A small masked image model, trained from scratch.
Model: 48-pixel images, encoder layers 8, encoder width 128, decoder width 128.
Training: soap at rate 0.0033, 13600 steps, batches of 128.
Rows from block 7 of the encoder, named by matrix and row number. Rows with one number belong to one attention dimension. Each number is 128 + 24 x the weight over its row's rms, rounded and kept within 0 to 255. All counts start at 0. Numbers have three digits each. After the name is the row's rms in percent of the matrix's.
# q: attention query (encoder.blocks.7.attn.q.weight, 128x128), inputs 0-127
# k: attention key (encoder.blocks.7.attn.k.weight, 128x128), inputs 0-127
q.85 077:145145145094131116119132143117098127130113164097113146123146089149133117122109143097147180103157148116147107158148093134157170153132124124111157125174126115092071114132147096099136112162170137120148132139086119134146164128119182166150130207136123159152150162098117108143096122131123110152124103119164136132143142092127126127148097096100115101140106103122104179144109152141092136144136
q.86 110:075092132152130131152127138121088135170122097101103110155153129102151106142100122126107109126158095180137095157127184169149125114130162134124111101087092121126137136110144168078163134111149175127167136138151127130141086143124089120139138144112074147148135131136127127103055122149136109139102128126133138099123153125125115112152102110134111137110113151150118149122150072130114134174105
q.87 096:142126111167095106141148111129160126122101151137128145129130125086097110144116093112116153135141173182109119097108155140140136126113098119133124171134138131104170151084111109105119149141095119136167113148120128125121138129088106114096160122145164163114184157093175095128127129140112156160144139116156172173179144171148149105119153127097167147169154130087148144123130113120130135109155
q.88 095:112118169112128173127123107141161141143166116103132125123143158147137109172097116106140157126119080149195103104112153091133128088152120134132109114120132133128144149136134092146116150150159052087103114179114147121139155089130136151127104124102137091129115130123126122101182157145126121120112101136113101080120126119108110188151138103170109138150119108104141123157105099126104095135118
q.89 121:129156112162154119126149146163102133100139098120134083114095104112086129120138100112150148131152129167102135142150127136084126140116117112119150142161164158160137107141104127085101132124144148137135106097137103121115132151172114148149126127168156163107135136133124173178104142140157089112090103118165143121121092106091132103187101153134150136113108104202113098114118161146099103131126
q.90 088:132111178102158084114128171131137115134072177166139130162105112130112112129091109078188112131124101163118104122140091150152144140132102106115117109106138098123111097102090141143126174159128110100175145141154103150091102108151077122119136112163125120113118113140113076122133137118119141115134123139100169126155127184131105133158087131151151119131134151123129161124142135159112139144140
q.91 111:110128132157149069136091135122106089101117144131138099115128138125160111103181141152177096097118122121094101161092139141102117147079101129102144081150153087093127130137189155127165133099155127167103134116148116117085133130130125120128149122121114174159120131129148133170093112111144131170140128130158133127083128086114123104105118169105114119137100134129156135118142120134080158149142
q.92 098:134120152110104130102166114134110123141112143128125121144135143141145121141078153130116115099110141089141135170142126130167122119166131104131091140082071172094125094144099099115113141133116153120155155128086135118132059115140149118116115111165086126110126121124139123097083154108126163120103101164137112100198145137105080154130124072111093132114107164128096127117149137136153155139129
q.93 095:175118112128165169110138097119147145133158136163162092123148191141146099174160132176100087158135144095114141153103149092092105116119144105154097114105098126132143149132137136150158159114141115117123123154135158143108111118131148132081106096098119105082086127143133135113176124114122184114104151120134089127141147126092114115136128126155126146117094147118091084123119141110159134141152
q.94 101:156134070098139111107103119126124145129176135082140098117114145112149120103162161157168112111117090104118124112117103106112111125112143124143111081139139139136124136135119178132154134115138064166124141142141136155154129121134166118160081153122134151145157160087120163157151152139133129157119105105151105147078125103105164112096147145099148163107133110169108090085103110097143118113117
q.95 095:139130150109139193158138120120112140096129126139104095124113120173136146087159135107138136108110085084146141124161101104080135153150133120153122074113096092105126113161127086180111151115135138105097150182135113138090113133140130155137121148129114124106100132174122126122147109100092140113110103132094083125134126077135135122144116139127123118061127101117162092157136144112145154120110
q.96 085:140164138120136118129092159094163150154107162150107150111151103127151115146107107074101125092183150133149122130126105170176141143094105111156129160112092160101113146085121130121110095153133142115105122122103102096126125126144144098075117134147115134130168127094147097132131118138083156137138132150137118107168108117157141117101087153118108092145135119094081159099101095147131116094120
q.97 102:168116133069096090133110138062144122156103162128112150140127118118083134102117153089121141130117106106132163086099105140134136157116125116143114112119110141131146099135131123206152127145101143157114152156106165139124146123108170096117110146104169155118156142076097108164165147115158176121133147105077152130140131161119118112103098136124139119152134161138150149118112120134148142118134
q.98 094:158121136104136147164150096166157153112121080156132112136126127130122142155139119154143132110118149129152172157112119101080092145116110127140076155113149157116120154107116132128127157152116063122159094093123156122107130080169108156132145087151143135141137107120144137087129130166121109100134128138127111134131157136065131145091137120156152160136115084105097105146112126087126085146172
q.99 088:144124153085126157134152197124138126139118128141140112134141096133117147120115144140124140151109114095120134123118099101091134150107081074120136166168162125136112103130124096172158094121152111093094154145111115108073178148123148178136133133107140123090101113105098141105148102126111151129133146110109125125115132117169175156134146131115144112144121092118134089148062146099140156158143
q.100 097:167124152111121129100145169126125126150104116150181108147130117171137094144089150131072158146163150105153144136159116155119142106138086083126089130111107163138135158085108128174154144138139083102108116119124163158096149046108131102095113134134150140168125151105131108086149120107122188148130097141091119115125143147125122100135132143153124115121121150128108128127118128137142116117143
q.101 081:158170119141113099098121121134136127172115152106127118126148116108107069139128101103089149116156147140123134152140139138174125148146150147112135106127149114097125167141138177116126160182116160111118154123148129103150142120095136077084131192146146155109179150132140094130105105138131142172119128086178159138133145128110116114159087137091133156116113146130097128120129102127128136178150
q.102 121:081112157112147156132129113119094106138108154131148129130142103124125119132118086102148135149123098166108123147135117130098117153129133171113125138157174115125162123140142158151136151146150179111080123162148080114140146138169090170170153111118138152073121141151103136106117101118141094134142144134128187109121092097119112128168079124135133117118085118162160115119072116115120126170138
q.103 071:093162104119088124146143135145127142151093117131074155124118148106142171145110121077113103101115107149103102130105105128151106099149166136126113159122153110127115121092118129101102124155113131136116169139136096104126116149181096147144096110155090117117130127128168132122084140122118088104178133134123141149148128119146128145144110079111089130173164120156105129074125156098126097080095
q.104 092:144077142131138060128127145109120109171128121130113157123136133118171112148124131147087126124092135128120128127138144113124120118140136139125133154107093164147137080141098160115171130118139183184173135117151147178076109098160136125122120098156112132143076121164136149112123140119114157119119131152146105147169150138135154092137127107127139125148162178149065107130143121149151110156102
q.105 097:129150142080111105136089168121117097118068183146142120131127094141132138102056130112167135106128116076127100155094113141169132085125099125140156091109121125123107115102132117156164131121129074115082109187133127104152116096125110132160109137141156109155177133097145143120136148112134131134151105120149141111113106116174116148143149145141099136114130111119151136097139124118089152109124
q.106 100:117108123142158170152087120141164172108166145122135128111155119108144145136168082156115129112103183110135103134112143101113141165113177167116125131119162132129114153113129118069121102110118142120094130124123121079139141155124154123136122113115093135175130140141126106122071131134123119144136126120190105107118119082082139099140157121113106123098144103107127103168111076088128103119142
q.107 112:085102161155091036142181160125088067146089109108101134143112126107110142143129141118110147097133125154088139164138168144121129148135106120094157133142153153111126107149136147096138154129135167153165119101126100119115134125169134110140152125134135169154122127145130130154108163160115092131144106138129168112133099149107130133140087152108141120120133139162177122137125137151091135145112
q.108 100:128215120126109109138113126136096116128139132116131132096156086167129120100158123161135112149121159128146125123143094142108120129136148117092153098143152102144115147135146163128142140146173150091071115122135172132126155112121117127120127122140083132168099123183178091114093069146121149140114129128121099135068145144156133121141167127129112136122111139100124078106150105108098160119125
q.109 096:116085136152106107174116160125132132126115106100151160104142118112085136121130153130121174147104126140108135109083165092086129141131111117124128132132134150112147188087139181128157167123087111151134095101102172094122167093099130107093139111151133175132129115098122129122145118152107168139130138103141112141134173158167157128104163145138151115146114140108127134125103071144122132131168
k.85 077:085124133099111108121163138104130120166124144133157157163107139136157153168105105134124107135146131150173141166127120127120158121096113087128113158109112125126119143152109107170167093143135152115132101155109157138195116117153207145095113162108154102130144129114143144119110136106164110143082130132117136073106131135134118144126124107148083136103127112082168134101137138154097137166147
k.86 099:155097143110125116146126103105112123092088127157086140094129191110143094150155117112146098134100144111155149127136131154137140121100145138117118107097120129120145112148138142172150096091129175161125148103097122153153107137141158136166137164089129147137156132145161148146110153069165119125160163156140164118169097125119080077139115136119106158126073129121130103156121144141119133159126
k.87 096:115115143153115131134143141144081134167089124142079119119118136098139135162112126147108132130098174118106123152127112113122161140107127155121095141131148152091147178147171087196104135153093138110155098124090131087138132139097132110072170129116103121118134133063095114133154120179094123163146122125125126134145120111125119145122160171123149108126145132095107128104137117173144113126091
k.88 091:110116126142137140116121119140102142120144099111165145127159075132160171100118162168145145124144141122131097144143139161109134118137125093125150121155117122168089106111075163068085139095184130144128103119156148119118129149143107139121088134145129132157136178165149157142098080129156131098117122106149117147092123147156145113127193119139166117110121157114104126085134140106148154132109
k.89 126:119142165170127124103132155104161128169153138147131135135131178140139123161129151131113089093110143111122141126100098110148133119113125087153074158118135133102109120149136098161144115121168067123157122123089134157127091093125098078113132083093141153117119162167158143133079151156141144150123127149115123107137165160129139132097112140114093155093147127082136111119090099105124119146153
k.90 088:167109108157143144114117128118123155096160136102106140138143128137132146113144156112164102143121109156106103117130121121146127105095145139166107107148152126123126125128152136129136084103129145152148095057100149098163088157149137122116105105143138090107170150105173160139133128148118131113184082135095092107105113082141168139120158146173117079127128148123125143090086140174101132124117
k.91 101:111111142122133114120130139118194120074132120153149128135096120129099140111123098101162083142141088139099183139085137119123131143130110135154126160086141073148169175137146161093130134132149097098097151099127126140142128113123142151151142113090159127062131143168114134134100141123129080124164128104088130097120148127095123145136136134143140116128108098113134132175133181109133134154146
k.92 093:107145096128169125132147136095125121131134129145072159106147174112115155131139116104109141102142147126139100100174109146097110140134130154120131105132156147130119089153118129153124079092116126125145090110166120131164091171166160122136094158100147114187180070106144094156140158124136095125121105125128133142140139082157118127160101124134109143072123130124146138121120099119107145101166
k.93 095:137154118123192146105126123116192130098180132137147089127143109114124140110104157127127153131138106146137105102158117166113150134129136146113168152154145108139162070111071128089105127132117115131129157139140126128093127161143113155137129132143087134108087104146103097142131150105132096095095165118139138173167107130089092104150122142098143075135129124155123129152111119118170160144122
k.94 090:129144154122170132141134091114113120142135139132108045154137127138131116115135109150141112138133105118123151149148078144102103126131133071131145118096124070117145111112100125090140148140180101097097151180118091124125126114131079111155132144097124161123123120154089136098093113167120140114115152138108119107130125124095102133145117107123143087105062147117143092123092132102142161120090
k.95 103:144154082121166126121107141152119105097151134096156117114139103144127124073120161163124113118149083147117122132120148111093135104145128162129131110153137155130096093108079190075107113128152118168095135116172126149148106109179116164158108084171162131130148131167129137115119160118138126075100163127098136166129102124138155129109122106117121112137149135166097121129122123134110127102152
k.96 084:138144122106131126094136127087084130131081135135170141131100124132126145147088110150155126137133133172127085138154151128139143138124099147144139136117119187107134159124118117155112125144085147108161135095115139105152153117116151178051118123152125102138128128086114101126156155109110184068135121132096133109154125153096117140166174132151130154132126110099101143159173148159135110141127
k.97 109:158165110133112136118096152131087146116134117123110108103146115148108150092097141157128161148109090160085126104119127131161110113154140149144130100104127163149135133108117138108125093146078135122132132134087114104171149127103127126112134127125127112097160102061101144100162118150089156103136124125088122103124105094180117155146163100129155086131111157162104173088139124135129115074113
k.98 095:067145118131187129135142103124132133138116182136159105105137106099131122111144121098100115099136131115064093112147125136135158156126143114112170114151175139160154133103087145110103106145181094131122120141121106119104110160129121102129134115129079134173090146165120134155120119131111125123139141153161135101089124114138118129165117125147136136126153088111136117069108089124182163135124
k.99 078:127124086154128135077126173185102137112118136134190117122140145136123150084102179138118158151118123162110107108116130141156074094172132143117131143118131134141107135102090136115123115166127086114106099118165160136143133106086120110097119082140133125110122115146154146095128086137124151135108154144113106124128129124132136139088151108151122120137180130202106133094121097125147116101148
k.100 090:154162092168154128146123144117115140100142119118147131100102113137119152121078136105159136137114134177128092098133114127124173140120141122091154143147174162134138129124096162127121111090132144114161115122114126125156137151128172150125135107126136112113085156125141115123166140110129161077111116119108164145120085148118143136137182108149142084134141139172137148105121141190202133083122
k.101 079:128120115112137132090137117116130135174119151127062108144125144103153138170132102143104085136115109157130132128125119108139115141095138113127135119110141150104171147159143172174137115122131160113161135159074111122165162148143168158123167143061156115117109115122094129136109181157132106143113149130143176114143117128078088126141121159116116105132095113089130128121139158143131099177118
k.102 120:129087133141150116111083136144118127117140137148128119105148126148153129079125122134098080083135091136111140130128138136152080125172149121119101130075138111153126105094134167120120102104143094147128110073139149141161085125106115107135119066100128135146148134172168133136108128129169176148144155141083145123173161124131124110111130131122136145142155128162074082097154113114134117145136
k.103 073:144098143138104141151152088113088125133092102113122140153096138117116116169146104145122129130113175127122117142117145139106082131085094141121123123127110135108128107092156102184139119148137164089141130129123140119068107122158086121113125160135165122203162090088149118125106128102124140154144106152121143105125148135122155131144125151158125204137119151095153101168137095133114116136148
k.104 082:146155159132154150120127121137173166117110114150133127134124137145084133157118131097108135165112157148155132074185117116097179163116154134169101161109141166168149065176118101121128137123120107099119133128115139148101101153117100102113146138130132103132119108117153102155157129104109093112125122118107094150149121146174122114193113125150124109101095133141112112167120123144161127091118
k.105 089:126111117145079128149104129106101123128117079103137156111107112124131153087113113099155120142142109159127124121098149144065122086133121136163122102130104092125075159107115144084119110113145142122153118099137133134127148128170142175128096119139134131097144153100164135097091140143158149122170091074098139136102102093102182126123143139175143123144102099140145147104152123129111170143110
k.106 105:087155110096117124120146115124178108171119159141193109100125110108112108146123121155112130104163093123132122124142132133131116139137134130115222137137110096143118170110118159135120166141142110142089143176154133154097132110145102128136144100157122154128128119180111121144108151139169120128142174136161156124152136161088074114147126130091159135166150118108123119131134161131109141158124
k.107 114:131106165155081117131128169121110147112095101167108156123111157156101143123160125134147083130148115111096164099126119115141122132141113125157084117098132128168135108172163099141129128130166116127137099124107156119163112122098150094147164099069148116145163108119174148148090129159113126141151094132106134083146155123189145153136135130164121146094090120109171131151138142107140116137140
k.108 110:105073104083153131148148137158159118129131094091156091131136116128118128130111136082137097112126114148113112141106154094110143110078125133124130127086150091113144157157137150122142132098127135152123153155155130160087123132143163133196124110130173127115107102164086169133115155146163115130132116113162140148095103180071117105101094145113128124138144108134126153142152171165139130132121
k.109 101:151128128136117127137160135158137146092127118124154084081099114125113119126109126134126137163101167132133138121127109130151184125120160144113129112127166152176159155151124123161116144141114107122143144148141135128086132126092114077151203132119138158109069126136083136150202137156140110126108152124106142146130105127122108112128168142143142109123160091108120148096125141150174122130068