config.toml
method = "mae"
encoder_norm_position = "pre"
precondition_frequency = 10
epochs = 8.6
weight_decay = 0.2
Rows from block 6 of the encoder of a small masked image model, named by matrix and row number. Rows with one number belong to one neuron. Each number is 500 + 40 x the weight over its row's rms, rounded and kept within 0 to 999. All counts start at 0. Numbers have three digits each.
After each neuron's rows are labels from the 100 images, of 14976, where the neuron reaches its largest size: "lies over" is the class under the peak. Only what is clearly more common there than usual is listed. The data: aerial photos of the United States (SatlasPretrain).
# gate: MLP gate (encoder.blocks.6.mlp.gate.weight, 512x128), inputs 0-31
# fc1: MLP up (encoder.blocks.6.mlp.fc1.weight, 512x128), inputs 0-31
# fc2: MLP down (encoder.blocks.6.mlp.fc2.weight, 128x512, transposed), outputs 0-31

gate.169:506435510506496740506431515498485485527515542475497466546455500496501541529458535434462474445543
fc1.169:510542520481465472511564519561492462514491442546497481493513524501494516429475431512587512503491
fc2.169:582507542515508553528501472513529602570453531483514471524579503535491485503485492461439436511484
lies over: crop field

gate.376:514520448519485425565556454456498549465479484472561500486442524509477520400484489402521493553547
fc1.376:491529434537508424567546458456474540458454497492581522488464521509486507439475493414525507541544
fc2.376:550525459508499474474482482509501542562545561497508520528399518570536479500540491473517515509512
lies over: crop field

gate.113:548546506499558544487494465465510471489452497485518435571425415536526451481540475499545483529552
fc1.113:536533509496557521481495477441504481506459493496536439578430405539538454519582483507535474534538
fc2.113:643533505471505519493510584523461459543490495516529453548507535495461455438491477407494515464433
lies over: building

gate.57:365503508510502450490463517507493561399525494489499499478498490515495503584494503504503499504510
fc1.57:440525432491474494544598519538532537469508436472483472498527457506564518465466488542487464510498
fc2.57:462468502560474445560555478449513509457508555465444452573485515489591540477554497471432524462514
lies over: crop field

gate.77:463491471531540607531485497476523436530456469484479417569482522489456577515472501463509446522535
fc1.77:434492498477499404483483465500570556472496409434451470583522499475490439500443525474497537495542
fc2.77:426450432486521466478495530487490529410473581509463507527522503520436546542498506442541465523491
lies over: crop field

gate.28:465472518494489549475525501541533497508431475482491456508534490455561550470532608525514518501467
fc1.28:496562447451502519404527394520535431538482437540525567493504600492484497548539513479469511464557
fc2.28:546459490462490538481576508518537487550470504511477463509514504567593432511485507470456513481561
lies over: building

gate.319:355496508521501472491474514509495555403513491495497499483495503500491505590496499496505499502510
fc1.319:576463483504509483428431446506497466533516507508510555500483547536422475557532513458538545429475
fc2.319:528496474439479457554504499500472505571569553521530543460519514573451509525506466501557536458424
lies over: crop field

gate.61:456493534464448512455452517569536458556525544516455436582494470523500482517523488492553521565497
fc1.61:451511540450427503445420509560508461543529552522464413541472466509470511539556513520539520566486
fc2.61:476528444447465475505529500504487491501641544507407487525526490474544508444498522484470527523580
lies over: crop field

gate.355:556566513551567429551496476506497477455499451471480483553484474455518433529515478526453536465555
fc1.355:443431481453434563455513534488516514549517557516499521461507554552481571448473518472542480525456
fc2.355:534484430498495574490489497495527466494502506503485611468480507590430510560499498527492529465431
lies over: building

gate.485:420540480468493534476492480483531616505564515472489548515470526466550443559531512417537516488470
fc1.485:516494526515570538503510503458425445568511512566493563454471480575403475553515532471487524517466
fc2.485:500502519519502512512535521479510499604483431516462617417498510548413463553510498515553505517421
lies over: crop field

gate.137:465567435486529536516472572482576525488412476505448529584470536468470540459476483484507463470482
fc1.137:393523484479499415475441565505569532504485471480471513562457522452476494510469487442533516467525
fc2.137:466506523504477490525528524501487516533556476496516546518464514455467501535492484522564549502452
lies over: crop field

gate.439:441497469542527482512397560484477443562496482488504453493490544475523581473493579525475445481509
fc1.439:431504481545518481513380566483480441551508492493496438521486540479520566510503564537486433459509
fc2.439:494523479556579523509457538502551526513469496492517463479542489458546507419473461402600475511535
lies over: crop field

gate.178:465534503501450516474511507503521493491489467508482547616512523417511557411530498454486484486523
fc1.178:464543523500440496491507512517522490477482470496488548591518525400525570435523504474499497486508
fc2.178:449494513456507487516429483495462414474424464518497502557460504505499405493487485490480416490440
lies over: crop field

gate.67:515515460515430474496490495481558515483492574510446487417549542510499483527496527476514480533513
fc1.67:504472485517434461514515479490569531479472579482443497432551565496509494531504510462492472563516
fc2.67:538539497489498430472459449505507498479579454496531417472448518508553502426475494492547486544522
lies over: building

gate.46:482534491503588552515520477558519451529510472529557556511478477430552562408493595433574509518459
fc1.46:554421580529513501550482518397491571460460578476477458481526501499470486523466511539537497516490
fc2.46:436517525472496467490495372515529492512577534473485422440587511463427551469489503540527524500532
lies over: crop field

gate.292:438518489533550508502476473537473526523553480463447476517435472515502447535460510522542503535566
fc1.292:467497498538441448504497496518487546553524450435469532559437510500431468534481466510494505473492
fc2.292:501558530508520526517456518494490500485448491487498472476519510561484435527491487525418472535500
lies over: building

gate.493:469564428500433541464510518491564522531520483400512525555465458503476450553496529457492505534473
fc1.493:394573483462395362457495510499514496473505460448480529482466481546430443495474474472532543492513
fc2.493:459521458524481562496487505497464650484574556482500452482502495527472430498483537483513505495514
lies over: crop field

gate.89:437511546482467531469481482531467478462504485442474446552481470541512529401544501449464496571499
fc1.89:567473481517525476547520519464524522548496518552517563468527532466486483581475446564515514430489
fc2.89:566518557554494524549517546497473541512481555490525500498422478451501412535454506548528568477480
lies over: building

gate.479:424480497443452501577455484426534510474515535452486484539413530549518458483548507501543450435547
fc1.479:500539491502476477505554450511535519513600465434489529470500462535514562575498542520510475479538
fc2.479:598492436459523497532511459510492489491448443493473512508501484570455469480492507488447473487599
lies over: building

gate.245:530514526552483450454416433496492420505495446470537483498503478479507460521451550449529536559473
fc1.245:531533514523477462436414432506505423501498443484546487513518470463502444541472548448541558576492
fc2.245:516512562567500486486461498496450546450450549522460498480504504472418530423488514401502554511454
lies over: building

gate.277:361494503519500463491475510512489556406511493496500496487496495507490503588498495498503497510512
fc1.277:430587454499452511537549506557489517470495404505564533501530471519553558525500488517503426520486
fc2.277:458515528576476460527538456508457510440466467445544476554487531490538501483605518497496426524496
lies over: crop field

gate.182:468444522534523447492471450503533460573561513459524537497488527493551502454423500503530481454541
fc1.182:535564475472469568510534576505479539443416476540449452540520492515434495497551541496464536532459
fc2.182:550504500508499522443584421486528536474532605499515477524485490525545528577495507456548492516472
lies over: building

gate.327:505479423526455508500490525496474526506491473512481483570399500465434443560456529496481500488521
fc1.327:448496447543541458504429540528526522504507465525521471585513524478507519513501462466485499490518
fc2.327:469524549493466491512562516498537546558430500493559527492521493572502506528490510540465515509367
lies over: crop field

gate.6:471482461457420568477537501515437478495528458490455571518418513506493597560508523495531456509508
fc1.6:508540527533601449501466476494563493508459554487558445480587498512503419416468482471489548519493
fc2.6:466436539433501442466471499516520504440557461510520450463444493415515541550510511495398525495536
lies over: crop field; building

gate.195:474543475548484528475494479528489534489527504451455547465510535547463473557560531519463477497474
fc1.195:528456562446502463537501499465486483513481504546561456526491452452541520423438420482525526495525
fc2.195:526482535483479449519611551471495525515507540514493471518473487453512463531508507512433450501476
lies over: crop field

gate.44:436546477545482574524462489501463530501486520497502498506426471432548432526523466512503512495523
fc1.44:442535452549469559515473494509469537500479493496502513493427466425577441568529485502490529506495
fc2.44:464496470524489471503536573474441550437519537531530467494496486559554615454509411439573482517498
lies over: crop field

gate.7:463510403504494532455486574514583491514420481482431510567443513470418495473471474494525470461525
fc1.7:576432522520484584528519457498424490503523518553517485478485476514476500507482532571448496515454
fc2.7:519464527489484471485455480495509447506498532516488488529568491547545458450517510498515473476523
lies over: crop field

gate.146:457517470499501458472491579492531558509470448480484521529422475469438428504475512517526539498502
fc1.146:595491493529464488506537461481447492522504518510472547430479442543445421487458517506520496520504
fc2.146:567502445521526489487454498494519496483506470488469456507501494558512462471523490475495466469574
lies over: crop field

gate.213:410542504497607470539481509443503455511508541448515537458544499563618479493492563518546482536482
fc1.213:443466488515487519525507518512491540432509498501518527528551516492427523551516434467458500514525
fc2.213:333529494552440532483476509501430482416514505485495471507456520514492547539529467493508471501557
lies over: building

gate.143:508461496503530504489508450515487554533474492469516464500451542561501449557475503541544418502579
fc1.143:490539494479478506537501541462527437488528498521488538526550468432502529397512496453459581494422
fc2.143:563497431465491531512514544488470450492461579511473567490465518472567511525509473543511509469479
lies over: crop field

gate.149:453527413512553523411471465471445508481457482454417569559440557496456505549520516502472476422504
fc1.149:458558432511576533410465477498464492464460481450432578546467545466461502536515507508485475411511
fc2.149:453543519466565529501410587505451521484556455501477550514586501433453493462492466486445458438450
lies over: building

gate.497:470424466523488555445464540472490497518526543496428494449498506548494505426607522459459462474508
fc1.497:494451430515507561438475529481495459521515525481438496452520519559522526434566540463473450500502
fc2.497:500563507492481466510423509526521526413483527517482538506530484442526432465501514526479476500477
lies over: building

gate.420:364500503520497464498478519512486549407506489493507493484498498510491500592501496496505503508512
fc1.420:536477535472441497491500525512494454445500484467542473528486467470519408515463488517472530477527
fc2.420:487428503544486480435452543533505476466549527497511429526474489488556510476471541512464473508488
lies over: crop field

gate.251:526509513499487450512502464463520557525570485467435507496472519506529513496532509517512554506446
fc1.251:536512496511528485479508426466553516532573468468439512514472526506560518457485521474530583525437
fc2.251:482501433489525534525467526501410508463443463514500484472594514484473521401507486480472513466501
lies over: building

gate.391:519481455518500441453477537498516487509485550455500477478511484521520494483496459545524537504506
fc1.391:526546497476484574506563463550494462509493436507479509571494549466430513473503554466476494496478
fc2.391:499509468533502482504532549478554496491522617487510497515578491529497527519487511530411498494520
lies over: building

gate.83:488496542492509570499452452553573475499498516484507502471430524564500507538518532426565494476462
fc1.83:523481560491536536500471441557591470495479536497515511509450536530523516518501528409555501501431
fc2.83:492476471441484517526472587509509515518561507494516462537572483484522545507506558542555515493543
lies over: crop field

gate.100:464515447480555371504469555458497522515430506473518449499494487522520410382468509551542532592488
fc1.100:584488541529481648513562451544515426511559490521499511573502554436484553525493488413476480404471
fc2.100:483503440529474491499485520504456538430502537515466462525500507539560508497499467438437458501542
lies over: building

gate.404:437485487525449365514579493513483454498519460474471509524552518470423437507463475501428465595521
fc1.404:532507468498495615516485552496458393528515497493512543539479482460495528467500394557473504530511
fc2.404:482505438533484482513508524485410489490498458481497589569462469407537526514521463453482488481514
lies over: crop field

gate.212:363498504518500469491475513509485549402510491491501497485504493503493502588499497495504506507510
fc1.212:526476540522517475538549529497520576475493528454587453535442462469516491456481497462455444534541
fc2.212:517481466474532505507430518507562544499482579570487438525486501413514529478499471465465506570533
lies over: crop field

gate.30:366498500516498466494483516513492552406508491491499493487496492510492500588503499493505503505509
fc1.30:506488520516549506509496456485537520511470489534430436487540496525517565489526545480533494530494
fc2.30:492584473494551509549529476502533532524534578563507461535515427444540549498528501475449545523517
lies over: crop field

gate.124:455555462490423543548501491509548389484502522472511535483469533491448486480454501484505533535450
fc1.124:448546475503396535550517493501528391517485547454487519484489534460454482491491496473516529549447
fc2.124:462470538551452542456465527476543551563491577512536469505461519520487488510494512491473451514436
lies over: crop field

gate.399:469475500567477448495439460346473480471489544486532515408524466546525459494533483541508504523460
fc1.399:534502500431512554510556544662520518519547476517467486587466535469483524494472521452474496494537
fc2.399:504463457475523481565514509515487537471526454512444504543500455453462385555476517545448536473468
lies over: crop field

gate.66:555433486525516477470513530440523584530565448493525515455580521487501443515472469584515507502468
fc1.66:450571517462492521539480481565481421476457554517468484545440491515505557449510530406483493490521
fc2.66:485510470489437512515483517543403457531486553519519533487489490456425552531505457475523448519500
lies over: building

gate.275:561489503577492515448523537549434518481575493515538488454583512542513473461629522482539484484492
fc1.275:593487510571518514422535546531474515506542501506509496462610534533537491475611523462535495507476
fc2.275:579520530414490518451399539501553506511483475523497517495529498482524509475474507460437441503525
lies over: building

gate.152:368502496520496477499483523506495563400509497487504487485503495512492500580499497492507505510506
fc1.152:619453574494486472497514511497544565491491558445498429513472462457574505450454489500530525490442
fc2.152:551551526503497513543487508494522496471552535503487384540477501454592561463500507479455528476517
lies over: crop field

gate.95:486471521462511499488469422461529509568470554542478506505471501505474527482457467468416436556507
fc1.95:462496514467532489487469436447525480542478564559446515500485481514503492482459468474434457581484
fc2.95:494536439521484535499516549491474448498437466491466502535442511526559559476489505488564483515534
lies over: building

gate.156:361499504513499466494479519510489552408509492493502492487497498505491500588496500495506498509512
fc1.156:550515549500464483543560537525536573464495466463552467503465430501554501483466482511511474515481
fc2.156:511532529555441522491531494500499495440533461506505391559449496463566546466526509434459478454501
lies over: crop field

gate.37:518559535556481533496419534504478431555487503470503535501474545472472557518521542507524500430486
fc1.37:523543520554465529497408509493491446556488519497492525485464543470473542546531554514519507427475
fc2.37:477557456512539528543522562504487471575511528486484525508534475575592518479478522537617506487533
lies over: crop field

gate.291:362497506520501467494478517511490556407516489492503494483501492504489500590497501497508499507510
fc1.291:501548471499453488517548544525526542460510448462522430527485445506587527493518494512511432495467
fc2.291:476533498547501498469520507509494507444546502504534377595473491452591528463543501448485443455489
lies over: crop field

gate.5:444537533501520509476431387500527453502537516492511474506452570493472500471501468449557499476459
fc1.5:433555539516530495458441409492508469498518508478520512506453546491472494520501472456550501464446
fc2.5:515466501531545521455434557510515483509493511475503429404522485465508437435457533560435461474575
lies over: crop field

gate.55:512421468512499458530516460551451435502484523531496478566433476483457510467430539465452480526493
fc1.55:495555546536495430473502518469546588503539518493520493421474503479518485462603461503485530455480
fc2.55:576493460509519601554547540495546612485544522501493491490515498467524467555501481498450542516490
lies over: crop field

gate.389:446505537525536550509432507524541424502504503465555501502487467484506497546481576476468452483536
fc1.389:540488455508481451491560483482434555499505506549463498482507512531477493467517434534515517513475
fc2.389:554512487488512546506556462488500604517457522479446554463508509551513533495492495532453504504486
lies over: crop field

gate.118:487515512482432516485548547488578430529533465472466524484473498495452524521507570534511509488512
fc1.118:508491496525584498509439433518392572473472533526553485508515481537543473480488441464480489499494
fc2.118:446478495485483501511478414501447543472508542493441496475500487436543529525479515504444514505503
lies over: crop field

gate.56:492439491498495519567441507457459510500481496510459443500456489524485414537453547464469480519503
fc1.56:491462476492501536558439511479484501480486487520467446524455468523491415547456530439478486517502
fc2.56:390505534581416476502478410515491437560508490503473567528540506448514588415520531469559524485459
lies over: crop field

gate.373:364497500518498474491477515511489559404509492492503496489502497507492507593495495501505503510510
fc1.373:427537479519467524533550543488474418474521435549479510508532495491503492465474499529495458549548
fc2.373:461445528544458466420555519529517546474428454488566515494487545449481472497485504520502463529515
lies over: crop field

gate.345:571502539545454508530469552464530478495463513499479498521492459496434448550481436480507429507481
fc1.345:436498479473520510481528481524448514492538501485495519477502530499559547429526537540472541497517
fc2.345:452508469497483465518481455484509490649486519489532517490514518486536524519517474571506481532540
lies over: crop field

gate.449:497440438457533517488448497463479483549510464517524488542461540511556549511448582501504537504570
fc1.449:513556557541455477511561508540514507437511552461493513457564447481435445486552449494502464482429
fc2.449:512436528490498530468541490491531645461488566501522449508525492498476477586502504496448471482487
lies over: crop field

gate.472:553436453513507487526582515494525479538441524492458471496491503523466484465495474471508470506478
fc1.472:535436437516499498510573527491545468518433507497456458503485503516471516488490486472505486524488
fc2.472:520433483563517537470518600490548502558469506478516507548528490527492478462508511515572520529472
lies over: crop field

gate.478:357500502518503464488479516509500557408512491492501494483501495505488501592496495497507497503516
fc1.478:424543447481463494542549503530502538460495465455485526502506460511567546535491454531477472501463
fc2.478:428509511536512512518489447476453486428466467468492464582490497496551511482580499461473430473534
lies over: crop field

gate.242:365499509519513459487474514501501556409520502499505506475511489516502498580505500501496502505514
fc1.242:604474535500529506450433507453486449521499510534540527526473523509425466463513521470522500495512
fc2.242:570573489420517559451443533542501484509495443512524551444512483490434482526434502515591490531457
lies over: crop field